Rows from block 2, named by matrix and row number. Rows with one number belong to one attention dimension. Each number is 500 + 50 x the weight over the matrix's rms, rounded and kept within 0 to 999. All counts start at 0. Numbers have three digits each.
# q: attention query, key and value (stacked) (model.blocks.2.attn.qkv.weight, 768x256, the q third), inputs 128-255
# k: attention query, key and value (stacked) (model.blocks.2.attn.qkv.weight, 768x256, the k third), inputs 128-255
q.149:534443478525595551508466487447454514475499396494477528479479497455458489528523456492444521530454531537489566497415471510468476497526499458477478485457525529456467546471517553504533510466447517455401509484519572442489533488472529530464521487498600455449512539502492446581508462465471548518563506549523512525489511480476489557545509520559511514497520487488461488515471457455454481413558
q.150:473484564518541542552486504460502498578485460465504476607444413467466491433484472455467501564547616488506539462524491486470532499555482489471444533582413472463523528592546521478490552514474423517520493635505492543487444496473527553518516473487500518557479528534477470477529529551516506524564474524521441554530476516563477506514438521501534486504559469529541446550486516513496487477519
q.151:444622412470389492465577487557531446421467600491471461487558492528530577454525556519534496521507477505506468588551552424504448464586554580512485449512552455543552553566465501519412580576572557615603525495485447509582475441464467420564502487521357421559520475541605499470572509485501533461488489485522591494490477418497508575538526601546455548575400473444546461516503593551477527575470
q.152:576568391548507434449484494544484499360480537529464480379494569517529506581511531507554559438515435491500460518474518452518492523439551522516528473408567463613567476431535520610489474532548593514542475375467488501558564535543440473440505514466440490536485441494541533452470492497488528492466516460470551459511554467442471438516511509497462507531432435432504482473515487495490463512519
q.153:457559500499401490477483484569566429528451577555518463480544511517574514502490533508569551422521415427456497416617512512603508519500614510543481470540454465525604444568441451479449476596535486484590557507483422473572478450522507489516460561419389495635560427490461560456496555548564435465452482382497535455546464507569475416472498487475481494562573508547534528478514594581553553622422
q.154:495502489523508500521460463538484397557447511579505464478493426499518478481508487452552564434529509360459522384555514470574525484545634454550440485542473481521607480571512518507480484530515506486520538573458447431532472501510490517487512510431503537585576480538513516453492535568524467529531480468553439471564453539551454423535453484505489522512561459523562494491547543556505488567462
q.155:418485580476484516556469504354505468580534518433513478608397463504457455441382513422448538499605650457496591424606558561582572510507453428557403611626503492440515470579532552552548626448510489526443485612563464522435434550492450533515507461496591529502342456543495521571419559574484414557572503561552354536543421663563478509534405495395545476460551457489507453499505512497509437488467
q.156:523538438523519505478517446547492463409467462487472489510540502481535532502544489500472521478472480568483487541459465455452435524517575498499526478486483481485512522519464553482473544535466547492513479517514512470582512463476534473494490485464470453518532526506526471519565510452492536469493509481523540525523485416483490541543505508564441512518502486522485457509466558485448522490513
q.157:484543609483545428542506447482525484529489541550510485528459494551505488485431537414488462514605561544443534493486509446521535561507495466502503545546487534545508435586454531483489562352473510414476477550498462446503491519557515480458492535527606542391406444463508474560488534473441399480438521499557468570631403576441504505516490480400470479395519497430447401454515491494481507486439
q.158:495518483509482498527535484581567478473486520532513491488542535474550532511526496508492478497500445480505511528460489476486450515515558502467530452496446531471467484481465480403469465479480490481536530505502500448530501503514527490512473511488481484513590501455509478498536480475466531469454498489528533533503478440464501529497520495526511538494483533522526466466519545491491584514470
q.159:466455477599416475665527482546538505435507520522550475439479518415517513615538439482451551422482455427537609425461504492535478506497564449482479518471411597468403444399563443402526416480437502441462547456512582432458552562529534506443494510448574499485613517409482438536353503520424529473448543525563502546464426429414510477469434352500573545460574504579524457415653579368411628464482
q.160:491462471535454565445524459567429526498506498503534541469447500507529470498455467513476498511512498523536526496527525459500515441538453502495493463438449483444510525512550499494465563456525508455595541428531484446446494548495537537498480504580519503495517390531497476505465505474461562451396410445515495429454526495536514517549464498465512457501464495463522501473514416459472513488475
q.161:386410560464546570663503439510502514547497563447500488502558546530440475482486508597450496562514472610583399541568624570540536419540421616585462440535362531408446426509481560481490598541436491578463548610420440515474443522445499487547580563416447520606568500541470459398406556485552565425434531500401501485537551332476491466516434482451486582462439437515444535528397538600554609453586
q.162:471402492543483534609532428482476474497439559379515563507508495500564425452454501545403475476514400548552550499514579458433547508562510610532449460490506546429500413516486541556458544472473554553520589486502498499495523489407547552559483556511519499565515501508440556463429544465514505474404476482446503473441574433513447470503505555408394536491480390418499484553464469530518510454462
q.163:548519532487432425458489474466523486431474499474475510538525473492588549593543531438505415452507488440424554517398479509514479570460566458474527446479579536571446541498499563569470508493559525442454499441524522527520566401423548518408471431451508502484524550441492486565592505487524504555581475376487541501520511512528455439460427502613543494543484523530509478509539550446549461573480
q.164:463457550448494521515524507556481537482516499532490520493512551511404540498561479501515522493447475504575411506505475467499507484488384479460515422497497471498478500476506509448486408539560422523509471608496487489485489516436512528444521501547481494476555587537505505511496518540455508436489559436439496524520553471457537412500515508506525527420459501458477563509418465539462521537622
q.165:474473428519521528466523442495559480483498537438492467498492521585529433457455525511465489556563520545520608464618496540514485481544545533495513549474476526488536453509553487555465646476477562576578542411455578450594454428529514556553503516485544506612478397455447473473512515467556578455460412503516514410436502440530528484551426502461500442574518415539458417449608492474492546458505
q.166:551553443400474448529484564553463488457582475598534460558530560498457520508541480470482437517514554495438462506520405458498473547519478378456553510463496497483468530455509525413514447502514500485542492435512512485477527576476478449385458438470423467532474488526494512477548482486454531471500505451511511509568441569529557493514476492520579502492510532528478488487483506473495532504482
q.167:426442639573419500549528466455427485564401501453527497412498485445545427464486463575464418476405437426580511560410529557510472467558406598505475312552459476470414470502566480489505495503513420567435583559562392415503509400477540501631452556552521491464531593501488575541424521537503471529390487437551503496460626495443503524514537635523479486468413426494573586503431437505442444526508
q.168:594436402482546499629513472449560479478468558382499529562579483480524576547534559404467482433554375620462543462487515502442542627462577547536445545461554549552484408496408522552474448523497571487386459577530610589517541531363496558417560492447537439530548557478428509462465558508548453564590623482367463536538501414514484354432516481424470557511491469463431473595473655538590539519556
q.169:492571599539467453455464556558472464496480507545490525456508524471471477519534472517515499501433487404499470495402498458495511482525472450482570450548546535504512517506488474547510444524543449550542523482512474485492568437497540471532460488515491517452484596519556562516543491523510400509480507445526497564481574600472441544486542527567441542502467530439532526515429422533473458558511
q.170:459517529543462503463509416570495541444483501477533539503494492561568456580561470532511455505461411500562534537444514535517485463491462528424551358490497494546480514496522534601454541508527510495554549475508503501494513463412558538501479472505566501490598501504495462517583486507507493516475445402452531500542591434587504545468480553490437488551461474508541463461567446478485491586553
q.171:501556596482500470460440550502492520479483449565454493455479490509483498526467504522527543502463595447490449506410497493534504471464444474507528479529511472467525525498527498446538493498514488518516494480476414507460508481557502467482517516544459523449470502499562529512523473519465442469537491497535508543500489601474505527509526485535517471481500521462547523459486484483457448535493
q.172:542528483442519507386569519484513550441508498531503514497520484481448641533517561467601611452492481458445446407487435432451482498472492427459471581494548433551477517458479452484511325478581500420476393557539492583519496584534491527429532464584459517384452595531535545587466452521454477468562527531505464526504431558441444359430557484567540530430477532438453538553448491410467423506556
q.173:463383546499475538450616412414499546548495530465468477482482500524469482404465499544515419509491516483512535514593498578541460513492516584515399464489407503485450478437517478452515564483468478455412470550508480507549447450622479490569543498435508502511473444477435408511449523501477656525479442502534529437474451363462528428521330502613640516503478456593515515469526509443493569448517
q.174:469445537451583512456475539499572481510525457550368435504518570565508516453491553498498544558556575399509477478469539473523467464451489446494525452536549478414593475564494500446476493473509453586462463496439541379585470346430488548450556437494549526664550552557558503471530434510504438361536538437510477508517546548464508443493530447527490399537487530477472534372405543516564486514526
q.175:463435630557453542467530462545474558530421471498453536440462488536491439483516492569520464493412443404571499546401521500487486430454417562474476245512502444466474516484535508502494484484490460559460477581499455467520486413524555487544540504559556510474520575513544477547513543552414459474539516407475505570524571463475482466473512527513517474487516451456548518374459454474428500538569
q.176:459451527403589413521512441454504502493432514548520558503468430503440418508524499507502527560506415449443503468516512620448435474549528556526555454479402460479538458586501489553555500468536513496579475509547500541583496457505512436528535479479463511435556510479480509477544483468552441451571537543430505444378462509507581592516508566489421487573453552399486492509593467506523520541452
q.177:499477496504470538492554463432450504492465521507508427504539453504454523525526470535501535561501569511423543493439558529497507488470521530565415521518474467462481520572531493486489535469507480435539510512435493463544536464485510508489472521567529517451531482472545508468425467477546502498469533583538543560515470399531492478538476472516555511480489470558473474519569482526540488480489
q.178:408416588421594504504559549516571510499535433418493491536427556522490437527410551453420500498435538484552469466524542443507479626600522515419592480474482520434457465513497519479577452471448530522491508517499501593534491604459511517510539466492519554453481491534371516498471522542430393409505534476488502446459546571503465622509492570565437486470594593463543590420458497572499470495453
q.179:549570433530458518492463498531511479471514461510509511497474477500494521479555489462507490476481506501469527522504495518511508433482522459537415501467518466612505499499537457464452509507549460468461502486509567428447511477505518493433489508497486476492481543446526479517561481435473588579464450523555470498541537493439537443530499451499575435536502421534492447529531511450475432493500
q.180:517487514406480490537492499509477507515447510545454604477501518501513450477531559465525471500487467442465457392546543448556536501575474446444500467480470454457498556490491610539496584541564438524458469565467508518426524544459545509539489491477473531409472526471541421563544491495522493551540461483536511503457478469547479498511525502499433517465518401413463531476523440519484479471475
q.181:617531518471571526527459531558535535489546473453534510585563567551543515448506460503522509442580438546448421506571487588456533561505442498437509457555391479509575570524372500572470451532567572531466417573487551530546462471464532543447504471487492495599440462473414543543504517491535369494497514405480364488563622464580535524428458521416504518560465510476470485485567542539559437530513
q.182:455494366458444525447504475571490495506528442466453502512466418502516490459471458542589442541557510479576491583530493427455500514474552476457533490530483532487548555516499475483442360498565533620480540539592422449523505505559453493545581441451574516693504431486408437468585451490461511403534535412444573484499482487356473558397438517415474533411529559570545615548536529417564520507576
q.183:446505630516596473486532544541584527520489565395527632501373577465503467495428586392360568439501446470567527448489533436556500528587545483485506381443522479499553421475538448605495499435536464540531477455541544522520456590491470504573483519484428511522474559564464557537473514549331424551579508550489472430476538488489527506515509534458499468522524548413504512417370481526403487486485
q.184:408508519523486531454556523506596495479517408440493450492434515500494493536485514525472487519412546447494602568495510451476501521600510495521497538467551517514474520531515439453521464479394493440504543496441456503577527492507565444465508439559570534504546554393436477577495478435417476406435518495586495469505489492432478512492533505490531463478604530429509458505592501431505520456519
q.185:499501535490476456498501540512570490473491542447563516409448470467466440559528551503433518467499448444513537508466468499556477477517538486509440419454542463581520446477557442585503459517512451503548508412577516502445475516539424431529475553465402503518476528483568537509598531493387534653558494566550524479479545533454461486585518497517526483510448458432549415500433430470410538524501
q.186:560488469483442485521398531550493523535527463535478581491528519512530477452542518486525451479551478488528417514558484514510519522496398483401531493536493486532545552447445593517482510533562513549391480523515478506451468513506484520519492492452435478537448534510488473512626571556535491510521444414557449488563517503537511483480507534495428541481462434458479457497481494476523528557536
q.187:495534556571496473461517519490494567529574503392482520589474492483527507497478434513482508406591457601580395510490493494532530521414402478464522475555484534514536473452500489517547444530474527570507525395590466583481498516478372690487462586403508521600479493514538513451530540590464473414499491468394486479543526488506564467493519503476426521463524568568564492515397508440497445560581
q.188:410578626494562455421546552465544489489489498410518517504377476391496499549452549485500563462523446437536549519486521431562470503503554471570464517458500411485510483546500384579518427484453526519615567470535440574547534478530498570490500497534505529604547495465479551450477445487406385437479530528468519504467550496480553517519493482442496470451478583527522465503489512471497452505504
q.189:461497476522569510532466490478517506477505491507503539536532559498535551487479498533511515488521513516456542519566444614418497491548494539500589504511511543521517518543446487490515495458475548529493475486444490508594493442494608486440552461501516516585501513440440522583486523504548455365449498396470430432519489502552518484404511531427495466550516536456466507493583543494540588497490
q.190:477549459473441584488541475531496494512509458496447428508496502519495545494504520524504504543466554495504539498489541388509510547583505473494496547493548489503427526505506532431514447487516485491473535538485459461496502535493513475458542450527559540529457484499430491523516526471456551485472499485567536510510507511420456511462474500561510498447576474543477527508505478483507453487509
q.191:397457505512644507504566516560544551488525531453524503510504476525520494494429430503535509501522414570541490547490430489444531496449563511465509457541512591550573458475517415503421532447512512578526480385596544466578417516537384518544539559435531501588506458507410501505506527505390510450548586402381486433591543556353475506407500589441578417493539544515541614453358521551442547493526
q.192:588474553527598570504492565480499482550487423558469532474432399592486490469446566537524560484550532491316524509519541463484470544505642523488491541405487378483505447561494474515555406584421462433508477505434606441589569542598632552390455537454471536522612525580467591487415492512506455551544378457491416481491497499428496593432584387555477531571490409519456469563458469495436518519487
q.193:470442440520561515502479542570479475553529508497467515505480453543501461451483564454467582560558482491397493514531442426489439504550569555459602521469534309495525504463449509501607384540496541434594422472519569506653554557622571601494500583469500493460445578609486581527423562551552470500544446440452461512372510520573506561459621501504438548517572464482468453500545490501490482517519
q.194:502462543527470447573506495532565570506508551461512485500531477534528528570480486523509499501504474489570478559494487464442497501462463547469443478511466575512460479479516509535411537463494554569488521511546482526505517532431523506558532493515485522580507511487497469436469483527503517477474575487478531470476431538483487479496470584514522516529527490525513498526466527547489556504536
q.195:465459505522565475533521537568507535528524475482504493427498437517490498492510507493426491507537443418500482545516505430434511520408590502443498502393471335527514511507494492570473393505511590551565485464488576503564548552508474482565547597459430563654451557539518528381373500575469574430437563452493469536512480463477477540519523581537459556524636429492494510535537449530490577507553
q.196:551505544521483517562493452504584569459521538548486505475524572560468556604460457481579505505502478523570474512512494520502479548471476548495452447502534546548433512578511569569427485557495502488489534522486481504497539532436520484452546444548460479564636544492524426452543520475477565507482565495474524497470448493462504482471528516581448510504443552547510474482508558446471554538553
q.197:537458490545548523530533500489498508525533480524523515449490494473484464479454484462544501477519504478491444502497492514523501504497574505498471481467492428483479500517433514455567478528480503478505442494485521496558563530584518536405502499510495490538493527515521484515497536521535572534516402486474472509475523517496539560502564474484481559492520528508487447543513520478510484477512
q.198:489483430414481487493492480548495495507458502422471463425521575523519511519491532560492539512522521489552481554536477525445505481489538530487592438540539485569488493531573492573504434456512492498452454489561457546499507495448547525486528465520417510383480569523568488556499504511504442494523514514570565544389495477593541461539498510498437473481447575445525476489589438421480465466497
q.199:546471523519526549517492463494488497497511485505501542415478496484488510495418507456569539460511499494501448516517522546496528533455561536485431482484502466534486512581458476480524462517441493463448467465500461488511543515561485556360506509560479470473539486513521459539531504521436523550516445457496481530509525496494560467490501467534456529531454503498522473512525506476479536510502
q.200:577577442380575570425466539451515458419481352586473471511450582564501490463510551572455499492560563481418558510499470500535528470490605466535617514497571481544550498568570512566561350551501354417534534569466555466416427493466567440416504385523440503401628543538535462575478479453489460525565488516554525508436494442529573559486493398507449426419382586482583514451562465403499436536461
q.201:333495440397614504409500483522394394482492480436489470551468420435411478382614590458422550576474516455484442438476456405477471451583518438553621602518548448469531558490410515466612486472477558518643480555530518471535524521620530542517510501528641425409364477575517513520506518548563453512561429456536459489390489518615470381504469512397529543444557526438524445462663423535548375492516
k.149:522496481535460458512513455429503491517522508500490498503549526519477465560511468575499512508531509574521541574494458498494504511490520556507486512525550521557600475510555614532551526485550524504521425449522533528460466452478499465555478445481503509479440542534511543496447440504519467437512452556353518507484494457568460530512532517468483423593524491493493506397418418408507483528526
k.150:449544522475484504556529423457460462521507494520458438474474513520505469532519465530570533513516528531591488543529473509556499485458581483470481477486566467497478475612539532472434448472516468517490447518524502496586481528520508482518496426480483494484562530474495476444469490526503449484495593433466509478560596469494525516520463490467509534507447516541496556405504540515490502520559
k.151:525414479470547513540540463447449491457473601458614468540483474535442604386540457491451557484482536499510540494435527504528478509513566486512539495493475444527473460506483525483466522477522433560438499590551423551526518568444384555480478489493501462504587488471498486530567559483464641489451527463566567434432516532400507463438555517568551487424441521447398576521425592557473565517479
k.152:538533512526546532532484569568511538488493570569530509546509591466497483421470520501462522488564447481517526493470611514445451501548564534537478521491424497512545546439475513477526518497512525489511525554508508544434474583486404514480489516497502517581509416561446483579517517458402566534513403564553542517465370540464430527474595503532538495463532548468480480579427495420484501445421
k.153:499545514526525536465494566542501539474490451524498474511491543462551511457411574457445565429471573433475482463424548538518537480603520410512500528454450462496403500448457455486459403519418502450407582522414464485494586594548570539420491502436434496549566452536474512574567575472444562509512494465591473470476498555481488456533441504528499559416482484435516464575593553630548540528586
k.154:463591565503493388478486534543528505514517447526495426463463520444592461465467628510448569447499518501528526548518543592518526489561608437493493553457496491549437516519557512442477448534459525472485567513411521479485568576527602538460508476437483498528581414587510504509558538473483445514546529574512428493553502549540495530560464458521462574502477482513531447523602563568546518516589
k.155:429527518474568551472477500572508557551439480485419438551473517446502512517555565437464531551445449475532544522544557520489440415473618494524587533517483470414502516667595388514419547584502507530627486587418679383561502478557576488450548490496552473466548526499560440401479508569506416606515649626543423461591578526515569524542471464509514580598422496559483545529547546593455507542445
k.156:559465532470474462555542474409498445499506540480552454525508495554487545473496470578541536503555523502488531561454434513510512492515522504524488516502516531555501467503514583527509492429514504497448498504510461581465470477457476480535508467471485515487535472556435535528503494489508587452467500494465551469459471473525463516456513527561499467470477490419461552448444508502576540513542
k.157:401436605393465338525536554503514478544514523480470485338461377447436437482518578463558575479483421419410482506551548661458558446530497445513496523540424474561536522571568392497512550458503439469561555583436469445499572488546564536529572491487498513458463473503530498419510539598535476607597548593547471609535496518507539575503425365532481642524591475528493469553553541619503619383515
k.158:500444553479463447507565523432504474452533464475527486461498475542443493512491481527544532433542523444444501555463450523511571533503448524478429476454535484588465475469442507519496463412487455511437527489489369540498549481467547539507469474474470512526515516497469576489537527507476519465550484460538567529458504493481438519484487491522480478471527495444488483457492487503545524430563
k.159:486500605524472484418537570531525518445501402437441537551539487514424465544426544515512488438529549413426549620473439539448553518577467670516437437480601486556474463469463436578501532386499496493566533535416489510449514390463609507466483416432468524537496533611484561450558505541422574447638409522551529564462515513571404616542443517592457478526495462433574511503529442459553485434616
k.160:529509527432525513608563547497506498443550527470566512474460497492505515573415454486444502431469481530489562482487506396452517443492522569512431591502481614501440474429493468542465474526505502487558440461523511567469505543535477422466569619478501543471567423533485544514456525479387482478510484501563521439403538471460550494537530423570550489431591509530547610556534479488510496505481
k.161:567582563457549435566492463398502509561464597633545397514578519503510555453535515519456501469610499400586484441400478431433414549580596640527460525616418423457545457503494511418433384601474526451427568600463468475444430474504491455611556441464560489650488531527455511456453525487498478437492502426487500567517391531524596411462464451513454523478476457565586543447556433427522558538585
k.162:612468488453487510622507557510496448543498595566597517429511497523525526528489496451476496452475444525542488470465550410460529420521528586529484559510427541556428441499488485444542504506501505530499445486512503446406550485474505483484570563495521518477495430505525540566447468470470477468426491430599492541438409462525527450507514378488537523504559471561519601547497459492503511521538
k.163:559480481523520560483501516578430448460534489482446575492502455540535439579468509534560499552472523495502516478583470539608548404431540501511587453483472471512443489574508486489549492468563468420492498458507437498535535507520452497469512487498498554455539492490528539464563492535491495532481470515526559505537485485422528554497521546525484471512584565491499547459394511550492433532472
k.164:492538538444481493512456454484477537517556437484510482580513481500503563478501522459428461476558495509471598496478409564438438556520473559517552527551483461462543472523560527517492439475552521444435577527429576493525446445534594508489464370509576460552547481421426449536514485517545560449572501387495498474512460522460513573561527453619439542451499440495483505507448426450529513470544
k.165:509435507511451482545534519549477494554512595576490444495498549524515436536533387476511484455441500508605510538462545444483516469385478498511402549482480563576511486444430425486523437548506474532491466476520469487431563588563458471598584575541454567446498514554498522474460479494469532473439546490474513502473435505471528416488447463457535454464593531531521607503597474564506546525571
k.166:518571460475512484540445491595522520496548440523528470521528474473547514517409546512489499591482555499535574499429465520503516459488545463506589509482485510433498537544491557575490509515580472446488481496481478488551477483508468560483446473497523472464461494551553464500418505515413469506629454424469537486508470502452543594541555514497478509527525509512550498452391455480517463416484
k.167:459458539468497525489515472435572449506498439403502526476567414540420531586583471548496411465569510476475527454511481494418449443573539635424534583509452624580520395503521620412462426481537577434549453565479469502480395476433515446416560462480498511575539453534494571558498454510542475526388387463576444543335546438534442495514496390526440511498523485504422491534575484514447464534553
k.168:665490442517507503553394560574412445616456551643539510510492460531599520381552598518536457532480444551512528413528529569517531463457478508484559430545484335514501450632531428485589523414464496567390538529531520360453525466497537573556469441583553543553436501482535477569577452539571435472485567482537538602648325483512575469533502506451510520576575486543518511454395426490517476553507
k.169:439512500530486539470501428503524536432518420438439533482505482459439467616528532505479507503512518457471416484599502537518530534537539475501548485469503507497460468518516573459546570457524449531502483502495515489545486440448511472441457472468479472483501488497497490517500465533506561487443450483540516480429500484512431623518497491566497495487463510460471473518470529494532471448456
k.170:555512527446505493583546499458448503504595460507491501532517518516485451584493470514425553423510468471451531504588462487440512503481488548542521465518414487563483407448538483538496406530568479477518462529521443520531485505567477440509582519468471537443609415462456533455591467556470562525444559536514533464420495467377534591582475499548473519414525549554550585483524510484514418520479
k.171:441530504496520556439537467490536525428515475412454504511519502473486495530477503500488513543501494466465553586484477526510451557524482508522533461486496558504506514491500495508479553546549538417546468470498511531552501468469541488485492471466541482442529497498470497502504507490479544571521502517523508417475593500493510562461507513556477476515442468492467450493496480530466556515467
k.172:412451482484475537463515489540451543494525459405520588571386465537498568406479526423462451502500488531416519518526422553471517469499363417521494478531584518508522496561538417568562545428459473488546523473483607532550519465512653507451425439598573478438513484387404452602467462436607538481578507467521506428492545492449395527535578459574541536453546417422417446599390466459566519444475
k.173:477477521458512441432595513503456496507496558472492465540481512614482550456485408479571451516593538536535538488370363472521462414521510552504375549518569589489509515423506482466452366565516504415450594450454510604459509537538426527490523536589479503559540533431463520463482551401487482487565435472483422508496569518469454340419550488536470484468530482466502529526568507524442518534623
k.174:503478565553429592472438488545475467476522497452464460532567546521573493574506477503478501497485551450511562577521551526583442587437479522584535547487468438488503502515523518419466493439534472368413553467511487428498534590466527543554484426487560559498389580452489442389539478570502538504507498425461559461583403606468595494443459461629487454540476470554498575402503372571559581575489
k.175:524510538466539483517572505431463484495541455417473486528566489551515554529449456427441502445591495480444574563567438526492436536476482604558472451532502507533534447374602486434485445555620516432449575472463504534485485489477557515448526450454443507448559501420442497431582526522505600543514464458546485419447588463427428525509484463654445523468450461512487523517488465543507503579539
k.176:425526475512527496532536448523498515415503456505538533505596468604510434506536520516498454443466506528498535511505457391403559543438535518558432588424566398433515448460553483537506522446491488419474453425460573517531414529518486405439512598536563508510478542571487529561485497503541523474522549434456468548526443478464494524525541472426448481520496526529504572416512439512513482472515
k.177:507450438503487475449488474502459513457477519487505542444429512510415516504524499447516455504440555533486514443501445527525540496488524472469475470485492459484457504458554507483513477502605464405517433454507463475481499566528540445478469485529549442447455508446536457481429486511512590508448483607432487524434539505564532498419514533548537503485495558586477567534473496499503481557455
k.178:526498442564491505551501457529498563472532418588478532559546461523475479476538509525392509444554462528455566485464594463475492541591477478534514519428485476428488453527510553441427555496515474565564501568427562512599525572493503437481497472433489472545576517516423478484524495451575428427459548447514497529509508316531431590530496412456529448580509531501409516456512495377474392472542
k.179:527478555478542526552507472512494458535533520453509503543434502506467480496538504456548465469528494483596466532501491553448425575424522549499491510584497513497467494518476490553513542519484516525383542493586477547462494435533503483489521487520436507461450518597611475464526511568415478561485500481497548482493500591465499478503460532481500564385468484468555502493498576488509576530492
k.180:488603544556560470442510564511478455509482499470529505506517452516533470406489504574478557539511502507439431381527546450501536511438467525510607517493553506455624456528463603512510465486407509479615536481450492531534550492488530552551530498504454519556489356505460524377484503553529561439571508444517437502434491538502455499588494490532487492536502456439482456434521491480488411533524
k.181:571551527490512475442490472492475459590474515539515551549483544445449481422533648479422419505506504477487499540501513606525471522463448452500531610601551414554497474490434480506516518496449463575533569454505539422451560546503579508524457471442411497586353470555596516545579501592468510531510469579484491495471508477472435458609505527624475454460524474562504500494541431427465579504498
k.182:533418558523447445445451478502405540505451472534507522450476519501614478546495440447516496514508401573566512492565598508526613426470554455525478477522417513612545517541482444566605505505523495563557585508445445484457539463407535598560413456457527543425510507385430541532532580380483433483529480461516529528523413590446641434511400435479524492616402546424487484544435438515597391488481
k.183:459461541455516516470477498537551564433549423426460554604586489527504518560506522581487557504485484602447567522549526499506498572504454523522573520482580465403525453526486491483401587506431499557496514496470578479600514554476434447420459533494534426540653516515558496442452435439540503517490486473497468546492482402534334527556563474468461482576475414517441470463479558466471571449523
k.184:621466436553514585633534503555462507451505567516507516468482505489442436496575426429579520389585496474648490523561529601473510600441525559472483437493445546530476475542549477570466472491569541514352542542527499549436463468530453431502518459489547493487568498508494501576473481535468412511456536477504532549446507558505497537455440416504495568481575584529522559464484495463459477487562
k.185:519495552436574494530508527502527508400570509414531473524514391464471497529466461545483524491519465519491484549506431521485506489452564530547433521463502451491485462567559512499412512479387560537422509509530553457515419479495406551460537531518517532438553483558537483519458537548423505617568555357465524546505431466403434574511640477436413630450420423528529433466449549563504646408505
k.186:494583600506574499525472542519501425592522555483541447514501491473571484425503535527479577509525471460465403500494568467546512434519489549529570491551494535590588487565457510522535481507357507561520562497555477490506548455514516590583516491509473571546447355569489577446585508523444458495510521455582492478482459549469527487612509487494529480472449427444545372528581477467498549513518
k.187:389475566473530507571546484563516499613513420480449513458499526519569520533544564531466545467563521465475522474550540376513526435640383413459467454523391565461531469542478502416457572468621498497518444512439474464498512435408511580614484475425589515502541443447509550509564502466507529436462525443481528503488588441472479527565455515435530507487598441433483410514525512602529523469496
k.188:530385457477504481515540542545493518377529433496461570497518485500475491559554526495529476492562488507546585465519406551505495523465498497476452546419498520444440436492525463501433603519651571470459491494421554461464533526460397466447394521487566459480614523407526509586448495503553544457481579491395521532477501462501395497526510530451405559562522510521476534409401516652459503474514
k.189:556550439470459565516494509522500497582451557523480509487546558537503481396565562453503470452479562487525455570509509532418484575516514536476544557512576512535489495474496451580561466487480462488478546508504542519453485478526611435521461514505510541569452542518472531581503445477516442527497484542514429484508517584479464453488501522540487498509631555502494544464508398465474502466543
k.190:546460539571506498473489520473432494476465519543486510436445522515527495547491453451470553464517465540567468445523603567522512509446495498539539429503493498517514513512512557506520493485477460517520596508464450526471527549488505535515513432447458477445479443465476491466478578470481467458480518478510558509476429496504563484462480428519532488524477505489479497520466548478513426518471
k.191:566409515375362568487478443495520575568471404544443476548570438476552532508463513554443418559463445548404585664515499435451518454559480431517460533563480402486495540529400472560497576446492439692543482546516496399628437409451578564496471475395452547473571639470567455538567475390502477599508372442491517531591567481451528462439493450548516540540462501489394438504510472459500481416487
k.192:629557488575415486471518548491520510370509517506490525373541502534533480533462530464514528395525427440469534511424481446497463590575490523528542461431505443600389413482521422538543383541453489518470531512528471484466586473608475512555534541427547482631618514511492484591471593452387590532584574457632413611483497486503556402434584382544522532510610481554500585515519410407491574495550
k.193:534497594533460544466494481445508542526462494495489495342471515477462504576439488429421566520509522472488523458444436454484459529481402501510471477444489423530440442504563405528479454544431471496495550561526423533502369473534520575513493477435494493609643446661483563512450522498447620457547456509516471507432522529475508360529470502530480527475455481468498555436539375454489520458623
k.194:489497436494500450539513554526537535537488558589489431546544539487496536507523494524536524484457503478565478446543561484515485491521532502428556536472508479524474486492432487520520548506482454516459514484468494496503486521449483464531448556439479509484510487446568558455518456520520452474417510517489505504498442515489512454451537480567522470551450530471490525529464539539470491519451
k.195:492470455471509490505547547493536546529444461550478458433489506519464527501514545527432539510486556448547512509519496514557465535583485559509525565483536466508406395541490445520529488579470399483472521537474449440405418479453409495526529501427559488579571483564545559458525551543447479451409493465534510595440470534460515379461630509570561423538466471507499557506475540530417551476555
k.196:491473474549580521460474538539459506560533579513502420566572498513464505548482477439547511480440493527523522449522561460540578538473564476446538519489489540487550514430448505424553546454492488428499494423512550517553550547473507452497487562462496490477489546441488505484467529436560492516438526516477525514488454523535497499496481447575536525530487536558524498530374544579506423525396
k.197:511454479565508524501483466494467529526497476492519529426443480504457453497481463433432520468509519438542514489489423427553548499518444465532430518502455547464489456485512463417523492546455521526481516537546454525494433524535502473485509469502498510532587486572511534537451511501455534508477495552564530530466523543533512463591469488480480509483506513540468551506476476513562457437526
k.198:542525528500559458467467501467476517523536479493458544441469543425503567532488473496488535573457521532471507444483478459533516469483441475524483525481554466535569431480468520550430505495436522447494433472502503549585394515474509573484439484551525445516440470544501553482483462428540551484458433508409510455475495491416434482521521503533455562476458480391495488416475482498472543471526
k.199:551416450541563585477529497528518510450532537457504528497528465549478440513527509457474506483463471457531473498555464407538594538495505483521457498482542558530523507402514447460570480540458515486505482519560522491510501509499505460474529489527528472506526475446468506525445531459481520591434548536561489488474490509544530464563535472500479555493520499501478534519496514583579511498428
k.200:523524560521509502395443488459441440512563405441516515453493499468557556548443468493550523450473504567363560501391482532504482547477468437495498533496446430567588492498484591501442420413496547417565438409513503549593525507562532560552530441544511461488440551544452456547532533451542554517582482445419458569479546464493452644479538405510455517471551460497480495414450476472374507531569
k.201:479456584463529591511468484440543517416477435464582564402445413466560446534470552456424473570566457506418435413479515542450495527445365545644490369445531407491523522453607421494448542489537528556517594672645510491416425477588523540481487446546564495572428423508422475521511509541485538501588453421505475442435560483539402388556465557470430538360393513495558476500576380507585546489532